From a checkpoint of a small image classifier: 32-pixel images, 149.2 epochs.
Rows from block 7, named by matrix and row number. Rows with one number belong to one channel. Each number is 128 + 32 x the weight over the matrix's rms, rounded and kept within 0 to 255. All counts start at 0.
# convs0: first 3x3 conv (model.blocks.7.convs.0.weight, 144x144x3x3), inputs 56-63, a 3x3 kernel for each
# convs1: second 3x3 conv (model.blocks.7.convs.1.weight, 144x144x3x3, transposed), outputs 56-63, a 3x3 kernel for each
convs0.71 [125 115 133 145 130 126 165 161 155 124 118 131 106 122 123 128 137 135 116 100 125 199 137  79 167 176 158 165 129 136 168  86 126 151 159 151 134 110  90 189 150 111 136 184 158 130 171 191 136 171 181  89 130 114 111 115 115 129 118 107 114 126 159 131 128 139  93  93 125  99  89 110]
convs0.72 [141 117 132 122 133 126 133 121 125  78 110  92 111 128 103  69  92 143 137 136 144 118 102 135  78 101  89  86 110 113 122 143 159 134 144 130  33  64  81  94  93 109  66  87 114  65  76  85  98  46  65 159 109  89  99 130 123 107 145 136 132 146 155 127 143 152 115 113 162 108 143 141]
convs0.73 [157 141 104 147 130  96 117  98  89  61  77  72 133 132 126 133 159 138 107 120 112 114 115 150 110 111 140 147 162 195 111  97  94  82 101  92 115  96 104 130 125 127 101 113 128 175 156 162 132 117 122  87  88 121 107 113 131  92  96  98  74  72  98  98  66  89 130 107 121 122 103  81]
convs0.74 [132 129 133 148 145 117 152 152 137 160 151 138  99  67 100 100  75  74 158 121 106 136  97  99 138 109  92 163 158 143 125 112 102 101  98  77 219 190 183 133 137 174 125 130 147  61  96 131  86  95  94 119 103  97 125 109 140 169 141 152 148 149 152 128  99 131 111 104 112  91 108 100]
convs0.75 [ 67 111 173  73 127 192 130 116 128 152 107 114 182  92  52 116 100  77 113  87  90 138 118 115 173 106  85 169 115 104 195 148  62 145 166 129 186 126 110 170 110 105 180 155 131  27 108 159  36 104 168 133 114 128 112 155  89 125 138 124 144 165 193 131  84 127 169 110 102 129 122 150]
convs0.76 [133 121 146  91  76 109  85  71 120  85 100 128  69  87  76  87 109  67  69 101 102  97 109 114 121 108 104 140 163 200 103 111 140   0   3  49  98 107 148  90  91 124  98  86 112 146 138 146 135 130 128 142 137 115 124 137  96 150 119  89  94  55  57 127 101  79 138 121  92 101  91  52]
convs0.77 [119 128 147 166 158 160 125 138 131 121 136 125 152 168 179 112 128 132 114  67  78 106  57  60  88  46  70 111 127 104 120 148 128  78 105  89 151 134 138 151 145 161 105  98 106 117  88  81 114  95 114  79  84  96 129 121 117 172 156 164 182 174 161 117 113 115 136 132 140 111 147 145]
convs0.78 [107 117 129  57  59  97  80  72 129  72  94 103  72  96  86 109 130  97 117  85  89  71  98 132 137 144 125 102 107 147 117 105 111 178 158 142 132 129 140 111  93 112 172 147 159 119 149 107 102  98  41 108  99 117 162 166 154 111  99  86  63  81  65 113  79 100  92  93 114 177 130 109]
convs0.79 [209 178 146 152 134 138 120 147 132 120 103  71 118 111  78  92 111  61  99  49  71 101  59  69  95  62  97 153 142  81 118 118  11 150 148  28 168 140 122 161 139  64 157 148 108 145 110  65 136 132  78 136 135  91 124 122  97 102 105  81 142 137 146 173 190  90 143 177  78 140 189  74]
convs0.80 [132 150 118 124 152 161 149 128 110 141 140 151 149 110 125 170 121  65 102 103  85 157 123  44 141 129  64 149  87  56 148  70  66 122 105 113 141 117  88 150 127 103 177 161 104 116 108 113  97  99 126 108 125 145 128 131 122  72 137 148 118 143 132 140 132 116 186 124  54 158  95  81]
convs0.81 [115 150 172 101 163 193  67 116 127  88  85  78  25 100 118 167 211 204 155 172 163 119 142 132 131 149 157 139 156 186 147 179 198  57  62  72 124 127 133  92 142 158  89  93  97 126 166 182  67 121 140  82 117 115  81 142 203  80 143 151  68 124 124 174 138 118 157 168 150 133 143 137]
convs0.82 [176 150 132 161 123  94 130 139 113 122 136 138  74 112  99  45  91  93 100  87  76 119 114 106 174 176 165 110 132 119 155 156 144 138 127 129  61  87  98 136 118 118 111  74 113 138 149 140 120 115 128 169 127 116 148 138 139 129 122 127 143 127 125  66  85  89  95 121  94  62 114 100]
convs0.83 [155 145 157 165 152 139 138 137 133  66  95 106  70  99 111 172 182 175 115 136 130 145 122 114 102 100  81 148 130 126 129 100 121  75  27  47 106  64  71 112  94  92 129 137  99 167 135 137 118  98 113 133 127 142 122  90 119 164 135 148 151 149 158 138 110 109 117 118 125 111 116 136]
convs0.84 [138 111 101 125 116 106  97 136 144  66  58  53 134 151 139 119 111 102 104 137 154 117 114 152 167 122 163 150 168 156 104 118 121 134 124 103  62  70  80 116 115 125  96  59  73 140  92  96  96  89 105  77  98 163 173 181 177 146 128 117  72 104 102  86  98 105 104 101  96 131  83  78]
convs0.85 [135 106 122 120 117 112 110 125 112  90 117 135 135 143 128 122 138 120  99 107 137 100 115 104 133 136 133 152 137 126 116  94  87  76  74  73 156 180 157 143 147 143 129 134 145 180 153 136 156 138 116 115 107  93  63  72  80  67 130 132 116 152 166 131 162 146 160 160 146 108 105  92]
convs0.86 [145 170 214 165 174 162 157 158 149 139 100 107 129 117 121 189 175 147 124 148 129 123 148 135 187 150 149  93 133 177  95 125 155  84 107 113 135 159 141 146 146 100 159 134 114 139 132 105 121  78 103  87  73  92 227 200 167 171 175 166 124 143 105  80  44  70  45  55 115  91  79 158]
convs0.87 [103 107 122 186 181 179 203 187 188  85  73  66 139 130 127 105 112  89 165 153 145  89  90  82  55  25  22  99 106  68 134 148 133 138 140 121 130 125 121 122 130 126 130 123 110 154 164 179 122 118 148 115 108 118 121  98 102 156 123 136 175 161 156 136 129 129 165 174 174 122 150 133]
convs0.88 [ 87 104  92 126 139 128 147 137 121  65  86 116 134 115 113 107  87  77 161 157 154 135 169 158  94 115 134 137 148 157 115 115 116  76  81  87  97 122 121 135 159 141 122 145 126 132 171 156 135 118 124 115  79  89 150 130 147 147 163 172 135 105 138 148 127 119 115  69 100  80  81  86]
convs0.89 [102 112 143 101  90 106  97  65  49 149 154 191 119  90 138 132 127 150 104 119  62  91 138 141  74  99 138 113 107 128 150 133 138 118  96 112 147 107  94 157 147 123 107 114  93  83 128 119 101 144 163 107 158 190 121 161 124 127 144 104  89 109 120 135 107 115 153 151 119 173 171 148]
convs0.90 [160 155 107 177 132  96 146 139 122 106 126  98 117 136 111 119 153 169 167 152 144 150 117 127 150 127 114 128 162 145  91 112 120  71  41  53 122 127 108 121  60  89 210 217 207 165 167 164 139 139 119 118 114 108 127  85  97 146 132 112 156 178 169 117 157 150 115 128 139  94 111 112]
convs0.91 [173 179 155 108 119 158 163 170 149 149 152 135 144 160 158 166 158 139 143 158 144 132 147 131  87  86  89  66  61  71  77  79  88 123 136 127 124 129 121 138 143 129 127 152 148 136 169 151 137 174 205  91 106 116 110  97  93 131 117 106 118 132 122 154 135 145 140 138 147 100 113 124]
convs0.92 [151 156 168 115 109 141  94 133 147 101 133 100  92 117  71  90  92  78 123 139 147 161 152 171 184 155 182 172 185 157 108 127 111 123 138 106 142 127 128 143 158 167 190 230 216  95 120 110 152 167 165 164 165 157 163 140 168 156 137 140 134 125 154 128 107 110 106 103 107 114 115 116]
convs0.93 [124 157 191  98 115 165  62  79 145 112 118 115 148 129  93 150 144  67  98 128 112 147 159 164 120 123 137 108  89 112 143  98 135  90  61 111 159 148 126 142 104  61 146 144 106 126 111  95 156 166 129 143 136 140 107 147 160  87  84 120 129 100 122 135  89  97 152 108  84 173 142 133]
convs0.94 [ 50  92 118  88 127 127 164 168 130 167 170  67 136  98  67 132 133 152 121 101 178  81 129 170  87 139 162 153 120 125 124  70 102 122 133 151  74  85  92  87  55  64 121 153 172 135 107 122 126 131 144 104 158 182 116 122 158 108 129 144 128 117  85 136  95 149  98  57  90 131 127 117]
convs0.95 [175 144 112 173 148 116 196 179 117  79  66  91 155 125  93 113 146  97 128 136  55 136 146  65 121 118  75 174 107  87 165 122  90 152 139 147 115 119  87 138 134  72 175 195 144  73 146 211  80 117 186 117  97 138  99 118 138  50 119 159  92 134 170 156 133  91 182 124  80 197 149  91]
convs0.96 [ 81  75  51 117 108 101 159 132 129 125 139 153  84  85  89  92  87  88  85  99  80 129  98  82 145 141  88 165 134 160 129 134 146 142 153 163  87 114 111  68 101  65 133 150 127 121 105  97  89  69 105 114  74  78 103  49  51 116 114  99 119  97  80 124 132 123  89  97  89  81  89  91]
convs0.97 [129 142 155 135 136 113 190 160 123 128 124 134  96 127 125  80 114 142 163 185 171 166 194 145 136 161 125 129 133 151 149 153 169 128 120 121 136 113 103 162 134 120 151 142 127 136 142 134 143 145 150 155 157 146 131 142 169 123 141 154 126 158 161 150 130 145 112  93 111  94 122 141]
convs0.98 [100 142 120 138 136 124  99  51  80  93 103 108 108 141 153 102 113 124 150 173 148 160 171 145 174 158 127  81  76  35  78 108  60  85 108  94  65  72  80 118 149 126 171 190 192 137 170 134 122 147 155 126 130 136  87  84  59  92 111  70 102 116  84 140 124 130 148 131 108 130 142 136]
convs0.99 [ 80  77 114 142 148 161 126 128 149 137 113 123 137 128  93 106  94  96  94 108  64 111 122 111  87  91  79 141 153 116 156 164 115 149 142 134 139 141 132 161 169 157 151 141 130 144 113 125 144 136 125 145 139 132 156 150 163 122 100 102  64  30  28 159 132 110  88  66  48 117 128 116]
convs0.100 [150 145 117 131 138 166 140 129 108  90  71 119 167 158 177 158 163 169 117 124 101 126 140 111 153 140 145 108 118 109 156 142 145 181 165 152  93  94  81 153 140 150 217 208 217 112 116 125 127 157 145  98 111 116  87  82 107 123 109 125 131 106 119 126 127 119 151 142 156 104  64  70]
convs0.101 [170 151 185 120 144 181  85 127 183  80  60  66 155 154 129 150 152 121  88 110 124 111 137 110 124 145 121 201 190 162 150 159 122 146 172 158 112 109  43 138 124 116 163 145  97 167 145 119 151 109 130 157 149 137 123 107 163 105 137 169  96  98 139  98 126 134 106 126 113 111 116 136]
convs0.102 [127 105 115 122 134 156 160 196 206  91  64  93 109 115 113 162 175 191  87 127  98 135 103  67 125  98  70 153 138 103 142 161 144  93 121  87 109 106 106 133 107 126 156 156 183 166 180 177 163 179 171 122 139 113 154 162 145 153 147 162 176 151 186 124 119 129 123 112 118  84  57 115]
convs0.103 [109  94 114 105  70  35 115  89  96 146 139 104 142 163 124 110 126 140 126 146 144 102  98  94 106 105  94 135 144 116 122 116  90 103 103 117 104 126  98  85 121 108 119 111 133 149 151 166 131  78 127 127  93 112 100 113 110  45  50  42  95  43  50 141 139 173  63  66  61  92  73  80]
convs0.104 [135 155 135 151 163 133 147 164 123  96 110 112 124 119 103 142 120  96 137 108 124  85  35  49 111 107  98 134 100 113 129 105  94 140 144 124 146 131 157 146 136  55 167 157 129 140 120 134 136 112 124 132 113 116 156 142 138 139 178 164 108 106  81 169 134 132 101  73  77 111  98 117]
convs0.105 [172 165 154 128 144 134 131 159 158  91  99  82 117 107 117 104 101 109 135 128 139 140 119 124 148 131 129 127 135 131 112 121 122 107 114 125 169 157 154 180 176 180 160 173 173  83  37  59 117  83  69  43  51  48  50  84  70  72  64  62  40  78  77 113 133 130  97 117 121 106 108 112]
convs0.106 [129  96 118  47  51  63  75  66  64 154 154 104  83  66  86  87  93 137  60  88 155  52  93 154  92 112 122 139 117 139 117 116 151 163 123 137 149 160 156 134 126 113  90  97 147  77 105 146  73 113 147  99  93 137 108 117 105  81 102  63 108 106  62 145 118  78  57  86  83 128 142 128]
convs0.107 [125 163 128 135 129 111 113 114 102 108 101 101 141 146 157 145 145 149 132 121 142 208 179 190 208 177 185  48  86 131 125 150 178 167 182 177 135 138 163 159 141 153 180 153 154 142 153 153 161 146 137 125 113 113  99 155 106  93 114 101  45  76  81 120 130 138 170 173 175 124 112 135]
convs0.108 [166 160 177 149 158 183 173 150 175  80  89 112 142 128 128 138 151 152 136 138 145 160 155 150 118 107 106 138 153 153 121 114 134 113 126 140 156 124 143 125 136 129 156 153 132 133 150 145 126 110 138 114  74 123 120 101 163 145 139 175 145 105 113  76  58  78  78 115 106 137 167 160]
convs0.109 [ 78  40  45 143 130 129 145 132 147 100 100  92 128 132 120 125  89  92 104 107 138  60  60  75 148 139 119 110 106 121 150 155 125 153 158 150 106 148  99 124 151 130  94  80  93 135 107 100 112  65  59 139 132 133 159 149 144 137 111  93 119  92  74 142 113 106 107  89  91 140 105 120]
convs0.110 [151 120 108 146 108  81 135 146 147 125 136 146  45 136 171  44 151 175 159 119  64 138 124 109 153 171 188 149 109  95 103 103 118 115 139 155 153 155 107  61 124 151  51 126 158  85 136 137 193 133 108 192 110 109 165 135 111 152 147  96 138 162  91 134 136 114 109  96  94 151 180 165]
convs0.111 [106 121 148 140 116 125 156 167 175  88  96 106  86 128 134 116 109 119 100 136 146  92  98  90 133 133 123 112  72 117 128  94 123 180 167 171  76  85  88  43  74  57 111 106  82 138 176 157 107 174 159  42  80  87 140 139 149 167 160 154 159 164 194  98 107 143 111 125 136 120  82  89]
convs0.112 [116 135 150 170 105  69 171 154 126 146 118 138 103 116 152 122 133 172 196 157 122 142  88 109 109 110 145  99  99 142  83 113 184  92 126 145 119 130 110 128 133 160 109 114 142 125 138  84 148  81  12 137  88  59 108 127 109 135 137  36 148 175  97 153 142  79  52 104 134  84 108 124]
convs0.113 [124 118 127 112  91 117  96  85 102 135 147 114 153 131 125 101  84 119 105 146 122 124 110  97 141 128 129  94 112  84  73  93  73 140 163 166 140 140 112 109 135 105 138 146 148 144 164 138 101 108 159 158 127 153 144 124 195  82  68 145 136 115 161 135 128 144 109  84 103 199 188 185]
convs0.114 [ 96 167 170  92 158 173 103 135 133 115 151 154  87 194 181  45  83 128  94  93  74 136 163 142 140 135 137 123 132 109 125 141 108 100 104 101 156 161 167 142 159 130 121 103 104 101 178 141 110 188 169 104 166 180 117 126  91 123 150 111 124 174 149 154 125  91 178 115  88 123 107  70]
convs0.115 [133 136 139 127 131 150  94  83 113 141 136 120 138 155 148 104 105 114 129 114 123 146 136 112 116 112  93  85  82 112  73  87 113  75 102 141 147 110  82 158 150 126 121 127 132 107 113 116 128 131 126 125 131 130 133 140 133 112 130 139  96 125 151  85 118 153 107 120 126 137 125 108]
convs0.116 [101  88 110  97  91 133 119 110  99 192 196 200 162 168 180 131 131 127 138 157 151 138 155 149 104  72  56 134 105 110 127 130 133 132 127 129 116 126 116 118 137 139  46  62 100 126 137 131 103 112 139 125 141 148 111 130 152 137 137 160 119 120 122  95  89 104 106 105 125 124 130  95]
convs0.117 [117 121 130 113  72  88  94  72 105 144 134 133 100  95 127 105 130 138 135 132 147  99  86 115  59  42  83 150 144 154 140 115 137 100 124 160 102 126 116 126 130 123 101 104  99  32  60  55 109 128 112 151 128 109 176 169 173 161 146 138 160 170 126  83  53  51 100  97  97  89  97 117]
convs1.71 [109  88  98 121 117 116  98  94 122 110  93  95 125  92 127 132 130 116 118 123  91  49  67  88  93 107 132 147 138 165 113 108 154  86 130 121 150 141 116 230 208 175 197 152 143 134 115 116 154 170 151 129 125 129 125  98 135 136 102 113 163  92 143 113 124 102 131 138 149 188 164 168]
convs1.72 [168 206 212 155 182 200 136 137 141 131 156 127  78  99  75  99 144 137 139 167 174 122 112 134 130 104 100 138 124 131 160 132 125 139 112 128 131 163 151 117 144 129 151 165 191 148 142 127 127 104  96 135 116 100 126 127 117 159 140 133 167 172 151  89  77  59 105 104  91 151 131 121]
convs1.73 [131  92  74  96  76  68 103  95 103 197 192 186 126 180 153  81  93  77  96  99  85 104 105 108 114 110 100  72 101 110 139 120 137 137 114 158 122 131 109  96 118 105  95 111  77 120 143 155 131 131 144 102 104 119 124 125 165 115 120 145 123 108 137 132 130 124 162 148 157 149 135 134]
convs1.74 [133 128 145 138 156 165 145 137 121 148 136 119 120 116 125 113 115 130 139 140 136 126 129 117 128 120 131 108 142 132 152 179 168 161 211 215 104 106 110 104  84  75 105  92  85 159 162 176 141 139 128 139 130 144 158 176 174 150 184 169 138 130 112  93 116 110  95 127 113 108 124 129]
convs1.75 [142 198 143 127 174 144  75  99 117 138 130 190  91  79 175  83 131 174 108 113 114 114 148 147 110 127 152 100  93 126  97  94 122 118 103  71 152 139 134 172 154 149 159 157 134 125 172 185 183 182 165 183 144 120 148 133 127 135 116  86 141  87  64  89 146 110  99 126  87 167 135  81]
convs1.76 [113 121 136 132 152 163 127 129 147 172 142 136 130 146 163 133 149 173 218 221 197 170 180 180 170 180 189 127 152 132 131 138 132 131 176 187  78  96  76  89  99  89 122 103 117  96  77  60  68  92  80  94 141 119 152 150 163 126 157 163 138 158 184 133 145 146 156 144 142 149 135 144]
convs1.77 [119 130 137 140 138 134 126 127 119 186 195 196 138 151 136  99 106 100 141 142 135 132 154 158  83 104 109 105  85  74 103 101 104 145 160 162 163 176 176 136 167 154 127 142 141 149 151 144 115 119 137 108 108 145 104  94 100 105  98  98  77  52  54 153 158 151 222 225 203 152 166 140]
convs1.78 [129 161 174 136 138 131  24   6  68 134 164 163 146 148 163 127 101 124 193 180 156 191 191 173 157 183 158 111 118 148 136 143 141 147 120 134 165 139 107 124 111  82  66  61  70  85 126 131 135 128 111  51  74 101 122  94 129 129 123 132 159 150 177 142 146 121 113 119  65 135 136 131]
convs1.79 [ 91 128 128 143 171 160 132 133 148 161 127 151 135  86 107 136 102  89 135  94 109 133 124 135 118 128 143  88 167 153 100 154 136 103 161 160 161 139 120 152 137 129 140 115 128  90  82  90 113  89 107 107  88 113 111  83 114 140 101 132 114  77 113 147 237 146 151 228 145  86 204  83]
convs1.80 [163 123 111 152 140 123 131  51  81 131 138 160 153 171 160 157 161 123 105 166 174  90 114 128  94 112 133 129 113  83 124 129  81 123 119 117 137 166 157 132 171 165 148 167 126 113  81 120 103  61 135  94  86 120 110 134 123 127 108  94 141 114 120  49 107 138  94 151 131 174 200 145]
convs1.81 [ 94  86  97 130 120  99 112 107 100 179 178 158 136 147 130  66  70  97 106 127 105 133 133 135 157 169 162  60  81  76  87  77  91 157  95  99 148 107 114 155 146 127 174 132  87 113 146 149  69  92  99 111 110 114 136 133 170 159 121 125 142 144 154 155  97  70 140 120  69 132 133 109]
convs1.82 [147 143 135 182 152 151 123 117 118 153 156 173  84 103 148 115 136 164 140 150 137 165 187 156 174 190 174  87  64 113  99  69 104 121 114 135 129 139 132 133 131 127 105 101 113 120 115  72 113 116  92 118 108  91 151 157 153 134 136 127 143 127 126 138 140 115 133 126 141 112 112 111]
convs1.83 [ 83 101  69 109 118  93 115 125 116 156 150 141 171 139 119 122 100 120 105 100  89 102 102 113 110  96 126 134 116 127  95  82  85 123 124 132  95  85  75  92  76  40 125 112 109 130 143 146 125 150 149 105 114 122 123 137 132 130 151 134 121 144 129  99 106 124 157 152 173 129 122 132]
convs1.84 [179 161 152 156 133  93 126 106  93 164 163 162 122 140 135 170 186 139 106  96  78  86  88  80  89  93  63  34  61  71 110  94 108  99  86 107  89 104 132 125 135 141 132 113  95 119 115  99 158 131 121 126 121 109 117 123 178 145 145 154 131 135 150 138 122 124 111 115 108 104 102  74]
convs1.85 [ 82  85 101 122 130 153 131 114 139 113 133 133  50  82 100  45  86 111 147 146 135 142 135 125 202 193 176 146 135 109 156 154 136 127 159 179 149 144 154 104  96  93  58  49  48 102 104 106 103 106 111 102  97  83 141 139 161 123 110 130 134 140 160 108  96  69 113 113 100 133 128 103]
convs1.86 [117 113 122  85  77 114 108  94 110 106 152 177 128 157 152 157 148 135 106  98 138  96  96 142 134 138 193 105 143  94 127 133  89 157 171 141 102 113 174 124 165 211  97 148 214 138 113 156 106  97 175 151 135 195  80  67  39 120 107  96 111  93 113 141 129 120 140 139 115 130 125 110]
convs1.87 [ 94 115  98 151 165 143 167 163 134 172 155 164 101 120 100  85  87  79 134 131 133 115 131 142 135 137 171 118 116 106 112 131 117 130 148 120 122 139 118 119 139  93 113 117 119 125 148 132  84  95 101  84  76  87 121 112 109 100 114  94 121 119 110 119 112 119 144 143 152  81 107 101]
convs1.88 [185 168 180 159 126 124 146 107 117  79 100  92 138 129 134 156 128 151 137 141 140 142 169 190 153 188 192 104  91  95 132  96 113 138 124 156 111 112 127 152 158 159 211 238 222 146 166 147 164 155 133 127 118 130 123 130 138 128 143 118  69 110 111 123 140 112 112 126 142 124 136 154]
convs1.89 [130 119 146 144 107 121 147 108 141  74  89 113 151 122  87 178 155 122 126 102  94 147 140 125 164 124  92 124 101 126 117 101  94  85 106  98 202 159 144 165 122 112 145 147 125 116  91  75 112 103  81  92 114 109 101  63 127 126  90 103 174 141 155 174 135 170 172 149 143 127 177 162]
convs1.90 [131 130 124 126 149 177 119 110  79 158 152 170 157 147 134  20  25   0 114 115 131 111 115 136 163 147 137 109  94  98  58  55  70  79  53  68 112 119 131 131 109 132 139 118  95 135 138 123 165 168 170 168 152 151 178 182 148 164 137 123 113 103 117 133 148 135 163 154 153 230 208 217]
convs1.91 [112 127 140 130 146 156 172 180 183 107  88  80  93  94  92 121 118 117 126 139 145 139 153 154 168 172 165  96 103 116 117 134 115 104  94  56 129 143 136 118 128 130 149 163 174 153 151 178 171 179 189 123 133 129 176 164 169 173 156 159 133 110 108  82  87  76 124 117  90  98  97  97]
convs1.92 [123 125 120 148 157 170 122 133 149 131 109 145 113  99 105 173 167 150 136 116  89 133 122  89  47  42  41  54  68 106  87 110 129 160 161 180 151 163 158 158 154 154 128 122 124 152 126 102 141 135 116 141 131 137  71  72  76 128 135 130 146 143 156 149 176 141 155 181 153 139 189 136]
convs1.93 [149 129 127 139 136 130 134 116 116 142 106 164 150 130 175 178 165 167 116 152 135 139 129 105 108 105  85 101 121 160 127 170 181 101 138 157  63 114 148  85 108 131  79  79 132  96 148 147 114 137 144 133 146 108  93 127 116 131 140 118 131 157 138 120 121 133 148 117  80 127 129 111]
convs1.94 [131 110 138 115 137 142  65  93 108 148 175 166  97 112 167  81  93 132 113 115 103 142  88  70 130  70  54 183 112 106 151 136 101  88 139 125  78 158 158 136 131 178 136 118 138  37 103 155  65 117 166 111 135 191 108 127 135 134 123 175 140 133 134 143  96 101 133 128  98 145 164 137]
convs1.95 [ 97 105 131  90 122 143  66 106 124 103 111 137  93  91 106 172 116  95 165 105 103 140  84 113 160 122 178 129 134 118 128 156 131  94 135 144 139 143 149 178 167 179 159 169 173  87  96  99 123 114 102 120 131 165 182 168 122 143 139 100 114 126  93  88 153 159  74 114 123  94 119 104]
convs1.96 [136 159 145 150 162 137 121 151 147 168 174 153 159 152 170 139 150 164 179 175 195 165 147 139 133 125 149 122 114 126 136 121 101  80  73  74  73  34  81 116 100 116 110 130 124  72  66  54 157 138 114 140 128 131 114 109 108 159 120 121 161 142 141 156 179 128 147 167 175 165 166 170]
convs1.97 [109  76  80 101 115  86 113 149 117 166 179 142 169 207 140 177 224 174 157 107 102 155 111 108 187 177 152 157 168 165 134 150 130 145 169 159 133 110 137 127 142 180  99 121 144 129  95 113 141 117 100 124 123 113  97 100  93 136 129 106 120  94  62 131  79  95  85  86  73 101 106 102]
convs1.98 [116 119 104 130 119 143 173 142 174 168 139 163 107 112 140  95  85 116 127 177 180 136 207 205 125 199 182 136 113 133 154 138 138 165 160 175 142 124  99 128 106  63 101 108 129  99  98  71 122 111  89 147 144 133 136 179 152 121 143 166 117 130 113 112 114 145 127 118 143 140 134 151]
convs1.99 [ 95 113 129 118 146 154 129 135 131 143 140 121 137 133 131 111 115 135 133 123 133 166 163 175 170 190 181 114 134 118  97 120 118  73  66  64 135 156 147 148 150 138 163 157 149 153 176 175 153 164 163 132 145 112 101  99 112 135 122 118 122 119 117 135 119  88 111 107  87 124 120 137]
convs1.100 [ 99  84  97 128 119 122  65  61  76 117 111 116  86  88 115  68  75  92 166 182 191  81  99 108  63  74  66 121 107  92 125 128 128 120 143 144 146 160 152 155 156 143 127 109 102 107 101 104 132 128 162 165 161 162 171 176 139 158 164 155 110 121 121  98 116 122 138 154 140 145 163 163]
convs1.101 [143 127 105 117 136 100 128 134 107 101 136 147  89 121 156  73  53  77 138 117 110  96  92 139 116 111 152 137 155 118 122 118  94 110  63  78 128 133 160 131 125 115  94 121  61  95 130 165  86 105 112 102 133 147 131 132 132 127 150 149 107 165 194 155 101 127 143  99 108 163 123 135]
convs1.102 [153 125 126 152 143 128  72  84  73 179 173 169 116  93 119  54  78  89  96 110  99  91  75  74  91  83  82 123 154 145 103 117  77  78  74  78 122  82 125 145 107 133 125 114 149 135 111 124 166 173 187 184 172 177 111 122 116 143 151 145 128 117 123 186 147 158 184 146 157 176 149 166]
convs1.103 [149 136 120 112 105 105 134 140 148 125 121 146 105 151 151 134 189 188 109  94  92 108 102 121 106  88 108  83  93 110 113  95 113 150 124 135 133 131  93  91  94  90  82  90 150  99 107  97 124 153 166 167 151 161 131 159 153 149 148 163 122 106 130 106 124  87 111 122 116 123 118 121]
convs1.104 [190 185 173 192 200 179 158 124 143 171 149 135 150 146 149  87  94 101  87 100  82 138 129 123 126 148 148 163 173 152 113 128 126  73  60  79 107 131 145 157 150 162 132 164 174 147 101 100 193 117 112 207 154 130  37  42  84 103 105 113 168 161 138 113  93 105  86 111 101 110 120  81]
convs1.105 [171 153 134 148 147 152 157 154 157 190 179 178 162 159 142 126 121 134  74  79  78  93 107 119  82 106 116 154 164 178 142 163 182 142 157 165 115 106 106 143 146 141 141 144 144 145 148 152 106 121 120 103 134 129 155 132 135 153 146 156 138 130 139 142 152 130 160 170 151 162 169 151]
convs1.106 [ 95  99 130 135 110 137 158 113 131 120 122 102 104  97  80 104 171 173  80 101  78 106 131 136 121 146 143 171 159 125  94 123 119 113 136 108 138 146 144 147 178 148  96 177 148 109  99 125 101  75  82  90  81  75 122 136 161 144 154 162 157 206 194 104 108 111 108 102 107 111 122 142]
convs1.107 [112 109 107 106  97 113  94  72  86 113 115 131  61  60  73 152 147 141 157 150 157 141 145 146 125 140 132 127 121 116 145 137 125 146 148 134 129 121 104 116 115 101  89  86  66 124 122 113 170 179 174 185 209 195 133 134 128 177 161 150 149 150 183 121 134 132 103 112 120 112  99 118]
convs1.108 [129  99 126  81  73 107  51  43  35 103  93 133 116  76 148 110 151 145 111  89 109 142  97 112 144 123 124  98 102 129  91 111  98  84 117  99 109  81  98 107 100  72 116 155 112 188 175 186 112 125 160  94  90 118 130 113 110 129 122 128 135 129 138 102 134 136 107 103  69 129 100  91]
convs1.109 [136 145 132 124 100 104 109  95 121 141 177 177 155 146 163 138 149 128  85  91  97 100 102 108 146 171 152 112 127 150 155 156 151 143 145 123 158 167 178  99 104 100 129 127 137 112  86 102 173 126 147 184 165 166 111  83  97 126 139 115 110 122 134 103 108  68 146 126 106 140 136 154]
convs1.110 [129 140  96 110 108 101 101  90  76 113 138  87 112 177 138 135 163 159 127 109  71  99  97  95  97  79  78 175 136  96 137 122  82 110  90  69 181 169 126 205 185 154 141 130  81 148 119 140 146 104 118 125 145 155 129 118  99 123 121 143 116 141 119 112  85  98 117 139 125 112 138 130]
convs1.111 [153 146 168 162 162 177  86  96  98 192 208 199 173 135 132 102  86 112 110  93 102 132 128 110 143 143 130  92  79  70 117 129  96 104 166  97 105 101  97 110 128 108  96 112 144 158 115  80 180 187 142 151 126 122 103  84  97 121 139 146 148 181 181 163 149 150 128 133 125 123 128 112]
convs1.112 [111 117 155  97 119 145  51  61  98 123 155 142 110 122  84  89 131 101 135 114  88 118 109  71 114  93  99  94 150 189  80 133 153  72 114  70 176 177 128 173 199 167 160 156 123  90  69  84 111  76  97 136 107 133 112 109 116 104 112 125 124 151 146 148 115  47 137  94  79 149 100 140]
convs1.113 [153 153 160 138 115 119 115 125 113 110 119  81 180 171 169 142 142 137 136  96 119 132 123 129 139 128 136 109  92 135 113  88  82 125 119 126 147 130 135 149 121 118 131 117 109  72  86  92 102 103 114 109  78  85 129 128 137 187 190 164 146 161 150 141 152 120 140 140 110  96 119 113]
convs1.114 [107  78  88 147 117 109 153 118 132  93  99 133 136 141 125 138 158 179 131  93  62  91 104  99 101 150 156 173 161 116 189 190 137 211 188 145 143 127  87 145 125  80 144 135  86 161 138 123 177 141 106 158 134 125 164 134 138 163 139 105  99  61  76 106 101 120  61 111 167  45 101 129]
convs1.115 [138 145 131 120 152 139 119 153 150 120 106 105 113 123 124 138 145 145 128 130 132 124 112 101 134 117  91  99 124 158 112 156 199 126 162 215 156 142 144 153 132 121 160 129 115 134 137 134 134 138 145 140 146 161 118 133 133 147 147 143 142 140 129 101  72  83 128  80  55 165 125  84]
convs1.116 [127 122 109  90 103 105 132 149 149 113 101  94 110 120 131  60  90 106 142 147 154 131 131 134 136 139 146  83  82  74 101 125 120 112 137 134 107 141 156  78 101 122  72  94 125 129 148 131 141 154 143 154 171 175 147 159 178 148 153 169 146 123 111  71  65  51  97 106  93 121 127 115]
convs1.117 [ 73  65  56 108  88  86 129 116 117 150  97 113 182 158 154 179 196 179  75  84  88 134 128 130 164 141 153 129 117 107 131 147 128 139 132 156 167 187 178 153 164 135 116 134 132 197 160 165 163 131 141 123 118 107  84  87 109 108 115 108  86  99  95 162 173 165 193 193 199 147 154 137]